{
  "arch": "dit",
  "model": "class-conditioned image flow-matching model",
  "dataset": "crops of objects in photos (Visual Genome)",
  "train_examples": 123503,
  "image_size": 32,
  "horizontal_flip": true,
  "conditioning": "class",
  "objective": "flow_matching",
  "cond_dim": 128,
  "targets": ["object"],
  "num_classes": 300,
  "cond_dropout": 0.1,
  "logit_normal_time": true,
  "norm": "layernorm",
  "activation": "gelu_tanh",
  "mlp_ratio": 3,
  "head_dim": 32,
  "fused_qkv": true,
  "qk_norm": true,
  "inner_norm": false,
  "patch_size": [4, 4],
  "layers": 12,
  "width": 320,
  "positions": "learned",
  "optimizer": "muon",
  "muon_scale": "match_rms_adamw",
  "lr": 0.0072,
  "momentum": 0.95,
  "nesterov": true,
  "orthogonalizer": "newton_schulz_5",
  "adamw_lr_other_params": 0.0014,
  "steps": 7300,
  "batch_size": 256,
  "epochs": 15.1,
  "lr_schedule": "cosine",
  "final_lr_fraction": 0.05,
  "warmup_steps": 360,
  "weight_decay": 0.04,
  "adamw_weight_decay_other_params": 0
}
Rows from block 9 of a small class-conditioned image flow-matching model, named by matrix and row number. Rows with one number belong to one neuron. Each number is 500 + 25 x the weight over its row's rms, rounded and kept within 0 to 999. All counts start at 0. Numbers have three digits each. After the name is the row's rms in percent of the matrix's.
Before each neuron's rows are labels from the 100 images, of 14848 (inputs lightly noised), where the neuron reaches its highest value: "patch colour" is the nearest of a few named colours to the mean colour under the peak. Only what is clearly more common there than usual is listed. The data: crops of objects in photos (Visual Genome). In brackets: how many of the 100, against the usual share in percent.
# fc1: MLP up (model.blocks.9.mlp.fc1.weight, 960x320), inputs 214-319
# fc2: MLP down (model.blocks.9.mlp.fc2.weight, 320x960, transposed), outputs 214-319

patch colour: brown (63 vs 33.5)
fc1.591 087:466508527496447500456432534491468474495465460511517467501488502472533486486492496472480507502446460513492492518493503518505474478482517490490482503528521462515524488448476518515497532530496460522451508493499488490542510467515466498483497518454495492475492548518497493491498495515494529487492532544518540466495478465497
fc2.591 088:492515520472533487510470516528561537432450495499485505460510490536482490473542517498502479518513519514534516523513519530496458509469503485493499485477497508535437486527486461495474475491487524459506513513492505508526514503538511494513510551504443484483491473494522495493514483529527507468535474470481477498495475542561

patch colour: grey (67 vs 33.8)
fc1.434 091:508462516519538498520525496509525484499522527483480481492496522513484536500524558481500534512510505493471495432490451490534519459485547491516472492519527535486501476532508547511489478507502482521487512461514507543517535524507482487512461507506491490485505510499521515502499484514492566484503504544534481491499445506494
fc2.434 103:505515462493497485477541523479499480491518536489489471523515479486499486494510468489461516514528478501508502503461479491503515513467498488526476491489496479472497507503495457501463486507523538502495493499471498460516475491525519490502459529477528488472523459479508497485514553519478470483502510527509473460454423505472

patch colour: grey (65 vs 33.8)
fc1.285 099:500475462522479504477481511491517531526470510549481516459500521500520507504481509528517452503535461505507499513492489514446444449529545503482506494514459476515508519535466527529460501495517517506507493520498512479496538514493499480496472479460503516512482475510484507453514491492487529466472483528494481507520482517488
fc2.285 099:535472485494473496500538492474533515507507529484497503490460479499505504494473492510536465509466491502518477506520491529496526474521539525544500486523509465502496500495502519492477493488503495505528484477510473496502512521523546499489500601503496516502493492522542455516500502503490512457435535450467546505540520459518

patch colour: blue (34 vs 0.6)
fc1.605 116:516502509495497492424479459513521491437505490509493494519522472515526510529488471496518450507505464512519497500508482490486509532501505544479483483471498520506517502497529536518551529452485492479499502495490494489511516524499487494510509468468489494518485478561466562479471544518468520503493530560499509489485520501466
fc2.605 100:478513489506488505529469512493505508507504479509480484507520475538481518537534471476491512542489528537496490479512487505510504489511526490513509537496491532525478478514514465483590500554505501493531493522491493516526489494502508516510469546505503524499493471494542572484482515508482510485535608512500492488550528510502

patch colour: orange (43 vs 1.2)
fc1.606 074:519465524533431523521491436519504511541499471520493555514500509468437516481500487481492479528495500510477516477503529482485497547515517486547516482496515485510554504514505471489547509553501462484440505483507512549556514518519500523478499507476476477521471500517539509499485495558527520518540480525509500520500506461492
fc2.606 073:467521473509512539528499453475487461488520509516496502490483507517561521494485485450499489504517508501492523462526482485491503512476496514500490530513492497534458418493524479492517499474525521513518535503544517513495502454502493497474497503493492506468481508489498481501492505455532476515450496482516503480470493456512

patch colour: grey (64 vs 33.8)
fc1.456 085:505489538468529524490469498521521500479517472476465495522520499495531498466474520471551521463544518515450504464529462441488502547546499458463486512464518512466516503507512503560467509470472518523517532503519480510503475527482516472532478491531537499495480477546508508524517519502477483458526515485529504498509477477469
fc2.456 093:456499493467479524483469490499476524473491452490515540467535509517481484483541455478511530514554480494579499494487488452447506447536490543551492496534487488481496506498463519438479502508505456556474515436516520472510516468510484515500499507519478493483497438488478484510508490506462533537520495452507481501526472484519

patch colour: grey (61 vs 33.8)
fc1.119 130:507484468465539511481490455506516502506524474479504492447523480504484533512506500542489503495490516501459502482519516499522463504522472572478509510481504476473530500529466551535521572504498524486511523498497502482539541499458497538493485475580459488506506512504524518489479496508506513507496467531522503512478516458519
fc2.119 118:523460478516478471496507525458509517477500545510493510480501482511499467502513529549528516460472497516541479481510507494504519454462491526524500505525499462522455499477481487540522436457500455475478501514516503512533525482523524493492504520433496498509544487520525450518490472492546527494484493532494476466500494515544

patch colour: red (31 vs 0.6)
fc1.110 068:482490479508494546469511542502504500458495482511585499484501475485525451489557519502507457499527494506505490512530502513457527495492502502529484525476558470494537515518513494493501503509504513525550523494524504504458530514519523501458507494486491518495526470507483491499527476511511491512473449487512542511487539508516
fc2.110 084:537500516491517529496476515508522497475495512494553473507492507463504470496480526518459483501503511493480560494483523532495510504509489560490527499481507500523487491527485479513537511515511537498441492527531562497472495465472465469493519518504505484512531499504502469494513439507535509501524492510513502470514529505511

patch colour: brown (72 vs 33.5)
fc1.487 079:514493486526491473477511486459513505533518480519532498480436520529526519455536503479488492473507502541477475517501506516498492492532497527501501519534455466549493501473536496515511535494468487520494489514517512468473532518501488461491520473510500492500446532504530496506461522457481506539508437481483516498518470501486
fc2.487 083:468514460487491497509513529475466506509506512514512503504437511483461509518442464494486468479507462512507519504473485488468498487540482491477493491509493461490522523548472506492463485511496509456501510468481509461525458529479467490517531493510515469545437560544504498516494487489484526487464460455542514524503444524512

patch colour: blue (42 vs 0.6)
fc1.465 120:498522485506480478497488497475533514486490432525514548510488506512483528508493489521554520496529516529532491485446492486497499480495514460481574506504511517513520464516497508523552497487499488500520502501504503509534489501464486448465503508508490495514451509485500491520502504544481513508518507537538532541438485514514
fc2.465 136:502486500505516461498523486521480500467515503509502516498506532452503500544488519525532472485491518482529514479500502526494495485485483480541505511465521484485517492518490546454471495529495540507483510471526508514461498535501546509509493472521487503513502505520532439499492482492507500491487485513485483494538477490487

patch colour: pink (26 vs 9.4)
fc1.243 083:464493562494585523457553495532501491509520523471474527482493506500512500505477500474508483490524531482528509548475497484473465484516447454522511547518506506510509486490542507510481526538486475488534486474506500521509550485521485483495463468461463466475514518460513493495524482497491479520498482473456511453541515525509
fc2.243 081:521559452528536473467509487515520503487513527478498493495489466538477507498477479474518497497520466512485532510539491502513497505540524525485497472465509467524512503497476489519482502490507518498457529488501538503521502530495506488503502501499511504539537517539494467523512485486485509510497472518499492491467511562523

patch colour: grey (85 vs 33.8)
fc1.571 095:478524512477511516491502525546492543525501474491498485476540483455504499503504510506526495506503539497513484505536482487515512516526533485502490517511487446448465511481512484518447552487458503479531502489513487490470501498518562485513483465515479487498461461513486519499524479466482507508496509496506561531509505449474
fc2.571 112:502488497493490507470519412502500516547495539505505456516478422539495492516506497481511480491464501484471510492480499492512493511529511495534515494492502547496496481482480551494493477482487522494490467521516476494475485537504435481493506529443512487529504461479496497514489492514488500501486540492516450505496501448445

patch colour: cyan (55 vs 0.9); green (28 vs 0.7)
fc1.685 075:455571491482543476478498529495496508538502505484505525486461536485521485515525527513518478526487512468561492498520478492522483489487524472486533500536564538495529493483489528490539522541490464464459530522473494528537497472444504499475407470517502510480529511459549449528495483477467515473482474489488519498504567513511
fc2.685 092:546432478499505474497512502492511499517509523488556518509489514500497475520504494505495511463497513498498530514518530537538485466511515495500468549496470509486501500496513472520523484487484537492518508478570495528511517517545471476491489528491521484525534469518440526505506538502442492504498519481517468510513489503500

patch colour: grey (65 vs 33.8)
fc1.289 079:522499536483488458574535514566512488510491508490491473511460476474511519499532518516503507498513461430429505493466497502489504484524516487456494448507549476508447462495503510471495461475478496521488526486485508490490474463509436495493481489479497519481523538515484498499498546501476513519508475471486549516489512512531
fc2.289 078:518507504488520522532488477450437527475522500487507516490475498491497523491433469494474490506464511512540524462501502495518498513495495520485513493479461503537529501489482479543493505530526502506477497487532601513520510516476524528482465493529521494521534499441515526506463470484471498522463461518513508524495526517497

patch colour: orange (27 vs 1.2)
fc1.93 070:514497507493482468512528507530520442527526455457490570499495526521516545481481532483510497491510501483487482529493500449495511506543498490499505500502570477510503500528481507523473480510448485479484480488540501499539463488490500504495507529497496470542520520546541518524496493512527451513491461468475543530480456504521
fc2.93 081:513502497512537488500500478521506544521518529516517492489497577468503489518502506498517478471464537548519468500495495502487477524490532473499474470519460553463524545542537513512495513481472485546515494463508511456519551487529491504479504474467508481523453500485527502467513506503520516461514509511492470510541466501510

patch colour: brown (68 vs 33.5)
fc1.97 077:532514481491514492475479486494466487489546480539487504517507496495504506519448517499513527529495482507483507509520509502476490513494481469519515486505452548522502439514485491456494515473547501509468527493495500501509499548489593514498514488504516537471492510491542521473504519479455479506491490494478475512533489479499
fc2.97 092:450520532485498490534525490473539510538545457494464479484513495541493500509515515484528511550518505502545517474528500492481506504495505503481525502461531515509504544517522477523502493482500482523504499520490435524488511440520449513493554508502477482514492528484475495500529464538450488476496487492466511494462485476479

patch colour: cyan (36 vs 0.9)
fc1.553 082:457470514491484543487500435515497473508485467476466443492513520506494450488480485479472500466463510490498511522556488457499498553458471477534486495466472506497495471495520479472505496494499491498472462519480500525547508520519477494506484511530479460538498551531488493482455494510502505529525526478484504531483499510527
fc2.553 076:524496484541490557486483519503481502462492484463535446512522493481516490501480550483535482470461489522521505504461494499520498494472504502528480468541489505525459519522512521470520497476499511474529467500451521484503502500461529476504482526493525526443526525439533479509486474454493508482452520465470472522526487496531

patch colour: brown (61 vs 33.5)
fc1.7 124:520476575492509463503499501502491492523518492485504533445507520515575509491511522471539478528483514516510502525521495486490473504535508497470475483544501495478484510473521450521465489504466477515505475507497507494477537496518549491553477497488508490487492466493482501511525530497523453512489497507492568525484530489499
fc2.7 132:524505540520504497510483534524539492485500506517506564484497530476517479472487470449510482509562485525499496525473514546551502507418456508532481526481497550505527483482495473460492513502525522492509506557490486473479511508487533518539495530544484496491502486503480481500506473528525449465542471514518471491487550488498

patch colour: pink (37 vs 9.4)
fc1.344 083:497478483535460506532498518484493479513499520473503483509498517477485494517536519463460481520523514534500491516461527515519503482521482460482529544450545537490469459496507523508509484534522475477489516519523500472537544500543482493500451471504507506529513500496452505492452517490486528507505522489529514537495524534524
fc2.344 085:517533493526505519520533496484528512490531534516522510497472532511491505493515502491547548533487498524492543469501489480546474485508524550561532487451471473505507463466537479517483545529462484526480508507511479477542493523513516538462398548475503472493519530472504478494463502515513500510517501485490495529544466511519

patch colour: orange (39 vs 1.2)
fc1.181 067:504446527509503505521481492497451468529512504507462466459485506531523508529497510458495478490513501457479495519516491507512491531514557512494499469544524480505515473462506461528548500468544497478516500506515498525521485486503516494471538477473466498527470504507519523400485467486516475485500525495461491502519511509497
fc2.181 081:498539495498506507467449536491497524489541531526506442535517483477462499559489512525544507519451524528495457514484542524542492502496486477507509499491467535483508517463480512520519484544486516535521512519530453514486538505508468488459535492534496509479469489543538515436507500523496484472509539551437536501471492529495

patch colour: grey (70 vs 33.8)
fc1.0 101:472517509521495521485457531450499485544484491462508480484524469472506485479448485523534519534525515506539491546508521495465505479466505472511483473494501470491504470481524474500509501481494503536513519499486506499528508482544492486510472493533512512535516532501512458511496546499498517494490470624545496514534497440495
fc2.0 095:487484512470510548533474560510524514512483470474477504505559474505493518502442505539477550513522510484523516490517516488489501482488518479484486539501499488514494530481453569494512476459496526527470517538491504458517477550509521510500483494474504502486495474515512477509500499523458490511474477481499490552461522519474

patch colour: red (28 vs 0.6); purple (26 vs 0.1)
fc1.597 143:489509490502475499492488481475503518477492487493534490471510505492523517502498495532550478505490492535498495454513424477522501482507510515476528562496521504494522484517477528498510490483495463510473497533510508527495499528495512439482483538488475501495469526506489485496480531514514507469530469517482505516499544504447
fc2.597 143:482493505506493540496505493554494491506503590524439488495490504493494528549482529501469471493555485453498496486479519485520501501510494492522525486498507483508484492469451564453516519450465506504445502470491497509497501505520506511514505484476495495526493523463497514494496493544478527459466535497499498489494522507513

patch colour: orange (35 vs 1.2)
fc1.512 075:480478534523468506497486428524513476476504487528490488540528512484472490505539513495495530480549484492524521561451534483486494518513523523504485502537522468518523479476510485485515498507500451399510480499532499549562494485497512541513528495471462481514487509471542501474475479466514482494510501488501463460466466507558
fc2.512 082:503441476484515503528479488507549503521502541521481500474441499510496433498547505505508476497546524513444503486516502507520510523489506453504477419501474495494483455481498535538490496506533578511555537540489498481508456526481468504496513468490506506526481482457477536483509482483500503482480572498504517504517432478531

patch colour: orange (26 vs 1.2)
fc1.586 072:513498469506521459497551491548508519502534493503509463492497478501499558459513508501531497471501557462533497488518502523532507462531474525521526511525535483474488471473528476486487511511523485456516505536495491520538530532501520487466512468497541554539521506517510506528515532485496488464517534464513468525470470499518
fc2.586 082:530488491518493490467537509503490513457480546481510494474477480471528520487522515500543551495484519512489513526491488498510493491540551467476521496507519549497480483461479518510504506528473489453515516513498508478499491511486493486477458517494503459534476452511533493536470547495483476489529491516501514497528457521536