config.toml
image_size = 32
horizontal_flip = true
num_classes = 300
cond_dropout = 0.1
norm = "layernorm"
activation = "gelu_tanh"
fused_qkv = true
qk_norm = true
layers = 12
optimizer = "muon"
muon_scale = "match_rms_adamw"
lr = 0.0072
adamw_lr_other_params = 0.0014
epochs = 15.1
weight_decay = 0.04
Rows from block 8, named by matrix and row number. Rows with one number belong to one neuron. Each number is 500 + 40 x the weight over its row's rms, rounded and kept within 0 to 999. All counts start at 0. Numbers have three digits each. After the name is the row's rms in percent of the matrix's.
# fc1: MLP up (model.blocks.8.mlp.fc1.weight, 960x320), inputs 214-319
# fc2: MLP down (model.blocks.8.mlp.fc2.weight, 320x960, transposed), outputs 214-319
fc1.428 096:456516522440560520450540514473510442477492424488451454498500441480422471514398522460439479536507512511543502468506499452477518428548522470582526473494493452528514515490432503486485478545522465441473485494517481607467528545530455544564454545490556501525508487550516447450532512504458595500503462472570512499504444472468
fc2.428 098:463502485446536475499444517479507503548496525483478514489482515466528553476480526573464546520493460516542548577526499513529516512486486501523513518529465524518560534517576535557505514511467504472452477461502510465525494474523495504643458485476485520575472621538550547495522528469482479454556500470357462616454512456471
fc1.429 129:426468488492512512462544546525485485466462531509525518539471476503460514571548532545444428525514528525489507473476474507506516477506514454551507430478496486473508439420483478486472347533491477557473483484508490461380444507478499579433472481495508543467519504429523567522409488492480460478486466451551508519494534441480
fc2.429 133:554563473471503454510550442461511414512443505485505526549501541522494507568499561518556500581461470494496501509501542479561490532502467453485520490496469445513592415490474498551521572472536526473531493456527526536491424507484498524442460465424481486505509534450484523490544476514533525539491530480414464492487523489451
fc1.430 110:492505458488518501451507476528495500512390440481473547471464480525475499475503466499471504521531528512536517505500543524494500517554494522462518522516496513556489523519489455494509455588395438435535453463501483451531345503454514447550504565523494513430506516481533558530540503539499410532472500506451471483464583447548
fc2.430 098:444526459539584498427489509429529478398477463498467544492465564444511536568520466537384457535520516524499493498474551465481500475526458537437413492509496544517596518486534376475481513485512478497469475478471488450534470581533442519526527541483534559444469507503423556515525479527508480528554379530491483480477441464504
fc1.432 085:418534529548465511470507559538474515474509510524500442485452486539471556480478513481486500449497519480563494496508448466501504447540481445550463526498451536581508543404489525524462497484464406458445462444505490603493525515550510454495463435516475517567509486503521456511489543459501393512588457509528566498555522552554
fc2.432 089:472440509512517494545515511505506497442465473549496458499386537515553468529522457546520557540511432508482526501511519455450509529442508531443466525526569547500553535423506505504514560556518510530496542518481492477468511485446491485433483492414563540532432460518507460495472459504497542537428487513481597546485501477471
fc1.433 117:506516490483500533601529544513443554479512524530612516483458495495398546486539511493513501504445547543535461483448528513504431439524473516414511488555491438522456528527546468535518425579558566528502474462514503483434445464463535527499501475456502505423518469479492543556487462545485448520522567426578473493494483437490
fc2.433 122:552499565548474473572541416534529530452486500517460536476548509473453542484498534596551549467424548522498512521512554529436584523527480494474533514455480549504474490486459449496408480427492557547477470475510498423491483475451501539471468442525487480619490541528481490470511585498514449490461504500500487556522546432485
fc1.434 109:474523547491457497465480518590413518541485526513531459474516544567543500407497492490498513471558459465545494505522596546527490494602482491503440473437527542434454435458476523490482494514492478433520491606503503500561517573517435556472543527467534500523590554472478516501452560510422488594547532487506524447465480531515
fc2.434 086:451557465496537535456452492430641591458522468512486538492510524402481508456515511517492540478416533492503513531549499453474491513449485478505543538520449533451506571482536492511435486535492493442521531548555463450570479493472534455582586493518502521520421529502480497477497496434522471514530475414444494513561508491528
fc1.435 108:477527532463515488516502552479488472521518490501509559457509506428536503520516489534462545508471562462586500577544526540406479396472448516508485487502492503520490436469480537503598460523487517450527456467490516424531536508496494536477499525468451503481524502436513507492542480424486420523449491355484427516544542470517
fc2.435 092:480475518453496513493489535518497557488456557528556449501527526470508523504490494469502511521560447561523532488523490548481476492551505479478488488540506512449537433523488477489419490496557471526442501548532545522493402448470501481495477547535538464434466474483533507489511422580452517467557456497591545550432497566432
fc1.436 073:484513427522491517530404540533476519491559560496504522472525476500490461551453537548461457485510402485538467547513578513581518534523537497458483526497487467481457521481512469485484531535471549468529534500567448470481563457549493476453407465505499455524518531542454485495513467452489482441493525571522495523487521537536
fc2.436 071:446533479448488529549502473449551467427537484474544496544512423527492476509507552400505518482409505503507633542460499447458498504473488416442469465490541491545522486528526566487502537469507482581584536510490530530538472485479488460509626471437523472534461445593453527496469469510505512514525591460492501480498503507440
fc1.437 133:514512457536439564541458513532455509469479492502583493440501412537561505444549399509549507529503514463544525521604489476508501496512547556540523533561506488485511546512487511470466526520504483445487492547488505422498497512543549494514500516468454487521465449478553492456406524469506461529416466518452514526509533440487
fc2.437 137:548514563473545492531467500502541479442443540501486537437498505583505522446481466497479456507533545520478498430475498575436502490522504506484476446577526534562458449550529583519528525541511440454477507510471493484509494556482509472445429472551478481538474492483587535532569505498519481522502511431474460523449479451501
fc1.438 080:463460538394427518464542491518473469482414515439482534514473460517536472489465539526467444532525476454511517403482497465434577502475450461462463468510556493606517528494527489527500495464456470500531492572481517500515510503442521524544509501533442399471493519477524559509440479500520364514507529474470486480557454439462
fc2.438 080:459546494399514516496459561516513503502521423503497522478450405495459520492479482409469501529453502555510557530477519455519539540492548445455484515477432520518488471485428455476500489409437505491414488391522573351468497498501537542525573536498523449561468476525462435525434549492580497522466538494517491450476523498487
fc1.439 120:517446513576458456476486496500467516455518438519459466571475534474498508523561459476456526589479504513507500534563539532518503492514555528473471562525548490495516480450462524529428516494513570478483447527510500476559460503495545485534465549519491503449559522512545453456451471493527545423485469585557488472479487482443
fc2.439 127:449492492460519484450497521486463502492532478504507473569529468527472530579505499525521519508588451507487507543522529582393495540502496547530467532477506441487446541524456484475514502549470522488484497479514448500417477523529473536497465542486509466590538573505526561535531415448475548600429507506418494444539517529525
fc1.440 100:515504546522491516486446535559451471472476467544405499553429469488512492597519513476482597552530476541480520529578525516452427521507529536541434582460510519510480536518472515543482492529524474469406528521498497495523518508528515511508527492480490521439525456460514550449459469451519557418447495479492496509489415470429
fc2.440 114:511539532523484482531510575511491404485460518474526490638510540490459467572504551485517465482590498467483535424541514481487602535521509607506504538548454529558518440435503537489527548504469494468502498440510499566456508490516549578525499438540473436501491534514495522542459518474479529562549455626494487531510456517529
fc1.441 098:406510554567446471545453534457491432451501527509542604478515525514493523550477506517426512517489470572489503486491442544493501383575474474472524479503450506510543570456517520453509508477542545497506524523475508495496473458463474486561524508504535566534535567415483495546493459383551573534502455467489519551540507535513
fc2.441 094:439559471604480467528570519446469521426499563533482495474511555555592411486509464432496533557502535562463520466482543584505527497479517446475535490503553521492450501477488481520512468482461464517526478535493496519465539552507473520560480518470488546494488403506562484507532528582551505508512494564522534554433518490555
fc1.442 102:539467488489533557505539536475461509522516511470469459511508487523533499519456471493512544435462507508466504499533533414518489481567446536451443492558519475485503524432531500536418524502496441448463473501501531482501479510549464498491553445481533529520518521484495413476486487491472501497533439493517506526542352443475
fc2.442 100:520476493485524464523494571474431507480523434483537542482531551559504499443504506580458650463491472485454523430504501420514538489478511528497633479421544476479490515500516494418492488485458513538505548550458456503451514608451483448481562476485429496441469516501499479490495499556481529455571510548474491506503510514497
fc1.443 070:514474594502519464475441420493527505508456496606483542520507509480536474516651484500485421513488463487522512503519520499543481483518433434542515567524501505564536555574499455521471479457553486473470560497647485493491619478512440509547403501541515508526502457490468511438448577497472525534541471504530480473477467512541
fc2.443 081:553544547516426492520526455496489453538518518559474544454519462482491535443478483486442461476509474422500629539472439489454481468416570507485496493465501543528529497563490498474504477491478495528445435504429526503516417458478424480498481487494539551554517495572522483423491552514504480527473549574498518476527523485481
fc1.444 075:528391518485557496458525510535503549497467503432514533466471535507465487511545612457527466512531533472467538520489523424514465453551349462498520544484469486567540563567510464531488469531439508518491472459500489534486562535506497490495511432516499481556491492531574424430490466528567490445536511469545475502540473479481
fc2.444 081:485603503495560581538419494453516390528501450459466430536497515493514525514454481531481538522504474528483539573458509493485448510515515524518551412484525479574453527503520461459513517418534482489525536462556550478500500434542512477492504459463465484513460506507445587456531470485493586559468479519498473534498467456537
fc1.445 103:512540500511497516463475471537464502579490543499519452539446475517507442577533501537486496566553542542489510568492511449517478512433549513504400481539559463530492502494503524530493557485490485444511462510530490467410490458463518505489507460443537472532466511469505517510469470512521491551489414496510535482389548542493
fc2.445 112:486449531489542531472514534486403465554425509510503504466405519521439520548449502515562365445493537509468516518506473493487524509533533446482442586473422510485476502491477469494489519506457479580531499485488511600499556535527518476577500448525498564501487467503491484459521516484475501540592452545470437488566547501496
fc1.446 114:549531585454480509543593419484452494526499540514531474529526503528485487450500522455511557523483445477497510510513519537524606526538548526449403422516568416520548556536498528521539454522474446537506474486441482541525544564513530501521563525448430517486464465557458468430467535474515522534442556479470570534491496448490
fc2.446 130:469550456522530455495520471585513488521454465491535522458516482475534587487526524462516428531531487472466518527425477553486413500483457547494555599423547494485530490507428506480524523502506521503573502511396531498463601469555499517517427495531514547480485454568571541554545440510485534536482518480515454514502454466582
fc1.447 081:469461396464406509509485530447488507472474513521471500439500482536524521478471521435469475436529512543500491542548447491505463438487487442454584468542458538558468472482491480441470560485554505542460449482520465415501510516518488427446531513491528515482474548423519523463467494459552506550537525466505495443436469466539
fc2.447 079:495476484456481493490551499405529473430522509517535529521478438493475456539450506562470558510485498534505539475484571489552474516486487537442505567548489488481538484502552483556570515526533557495533512557532495514480482525545507488518563509524472477456525424506456531526446558526537481506505473506475504467582470518508
fc1.448 089:593483427514464552491500442479547504522452539489495496477482490560520594484538481491462501510504432490552505509548534628519506571466577486520481480542467489543448494473496591549548512555459532550527475526490493466492511472514454549592553551511542474538531493479504528485465475495556526511413516518452507446480451446530
fc2.448 102:584553468540497532515511513485510479521468441511480493468444432497489516532508490481505491497462501520496516451539539568539506481518464524471546535459543477471544528460473394488480521482504516451461523521489480466532506499473490549514569544489511510453483494522503456480482446502495618465576480507526539446506551532491
fc1.449 097:475499423532441541524516495522477488475524505533524502490482495551511453492487612480539410478541493509531518607495462520500565402534501518511497518529504532518432484531527481514571586595520472573477499526513500493558470461485475481405508487424554471411536433448475380522496553488529431482514550515471491492509495408501
fc2.449 089:505459511555510429451482463499453483417478499537562524507539481575475508495505443518477513442514471521526577533529515472451541475491532525524522489440488491557574471556477465476413517546475473411554506451517514524412540493446463567411508519526486518426507568513447637530518531483547535480506519496566501450512439463505
fc1.450 083:493488516500600503543440505479516491531448444487515451514508494559510520535490519547557526562436508442532455529502502493518489506464535507492539552500439496478512490477464467533517539487455535593449610525491483582488495433547479484505480543497502543519522515474574490523509574556448495471499466556552542531486470522466
fc2.450 080:544577507502558506487610431531439492494601572516510516469486489551546453464450477496517435549442413573506558497480543487522510476520506488518526426447518533497433457558492539470512502453560518392472434508484558474524472575539498485525555569489470504512489528474474521490454483451523462487435437464526521472488486466393
fc1.451 107:490598513483498555547433483530485495483510501503494498473456548579509493485557515550507543472453521518556516530442475520545507518495547491509506550581563472526510446536565524551437523508494485480511535515532528466516471502509523513525429485523563440549500428465491545501509463551512550536470494542525470449517451517573
fc2.451 105:449402544541474544539509496450527534523545586486502469490468475480498418534517459530494485455544479502531522480519525471434472456437514499576482433467604502562483498508522479543567543561475573473489479511518475524479501515487529428495427477467539421521483483484622502538548466560452526528531575454501516523544524532543
fc1.452 077:470489462417626476456468516484458554514480500491430483527494427521544460421526491462504498603474578494487497515520506456478550496461419494512570471532456493512567522528505502472392510525494461455613459491496476583510542480482513503474475441535431458522461487547426556520457468508530537478483520527447543481481467482482
fc2.452 090:460508540389548597516514492525465478486508437537424510508470443517454543472503478537456471495485446491560558528524507485512556477495515546470526532452474480552441565556433541536563471464474495526523504546540539496450455526572503524539465392526487540484559531475565494525529481487562472483559525516469490527562460504474
fc1.453 098:467523436471498485470517448541417503504563577520503487501509577482488414513451516510522600477493503547610467491443520448551511503529472505459480455404547563552518464455434525455559498507475492495488555512474494529460525445504554470618526443491497515438562513446543416488483534528464528495509456545529527515480525468528
fc2.453 104:508411505490496516525526496616420520536502453541520439479544491482529519477501535507494448428487510499488504488456460518506500509461479506509485520560505545509489469426512503540459483605468494455579516543486578490539527485505622462553497442464551487392441483531464537509507528474475505491497531445469510558546489533536
fc1.454 077:536503502494488490516521484521382502528525516517532528496495521485494503610372467469499546495495488557473463458564569566474502459515580466478590547493492586565555547444458504448548454515516457539409492512529488495597474533560475499433490498494521490528461578478464579481513512468515469469475525416473533518533520525495
fc2.454 092:456450486521501468618477469442510489562477543523459512492532459463575444534476531486434523537544509489488467571478492542501485473488523486457512490455473520502465551473562455468494513490546516422533510470547517441458529554455554472491481484493556481481524477508588483399509464496545458589474525531506565548523501481474
fc1.455 129:503475485522546530407472543481440522520524466486422468498501523523416472539538519479489480461513545486495505449603582417491586567406483459592517432466457506454465526521499486544458529529471482454459471536530502470424513546472555454460455498546504451476490476514517474464456508529451568470511536530556488499506454520558
fc2.455 133:429505506529520506434472440449549489407518494540489501499469448523486456587501517518513418514531535514503485450470502564426462517470472447474544528570526484500523530514507524491512462556479468568460483434497509486432514506469472451455504535489495519529484446515533552523463522531465570551546476519580528483535418494578
fc1.456 117:494473497497557457503491518583504561472462494487525496472497507504506545550538527477504427528531577587525503505543540490555521519506515485477540536488476482379483495548547478532445512504473514432507542402514502513394461528556539536509507486519403478541477514513533464512515529418511486497526535546510541533479525549508
fc2.456 133:496530489462434501476474520524515383501503502473472505529521545468508496550471548565532554518479501394497494459536497433471540516520520453379491471477516445527517535545470503486539552467496491567483485488515455549587492493452545574509491469541457467507492504493448553463524529490515486530492530463530478492538514491560
fc1.457 079:500502511523520475458526494506469507461446532509463494506448519514549496488510446520430453480476424471507507476506467440560423485475399495576502523497461586486554471539477482504515504492502432534466490501532506476515536538527514446510452441425591566467502492471464493507539530484525568526500473574541478432553497526456
fc2.457 081:503523470608573553456525508561490511454550469522443505486497478482498504521500459471513475512465571525513562504454524497482449499439529526487502469515544561553445432533498581489464560493484546545598442491471566482507546454491533505491486433468431547406488517490587515531539517536553428553504477512474464442453460465506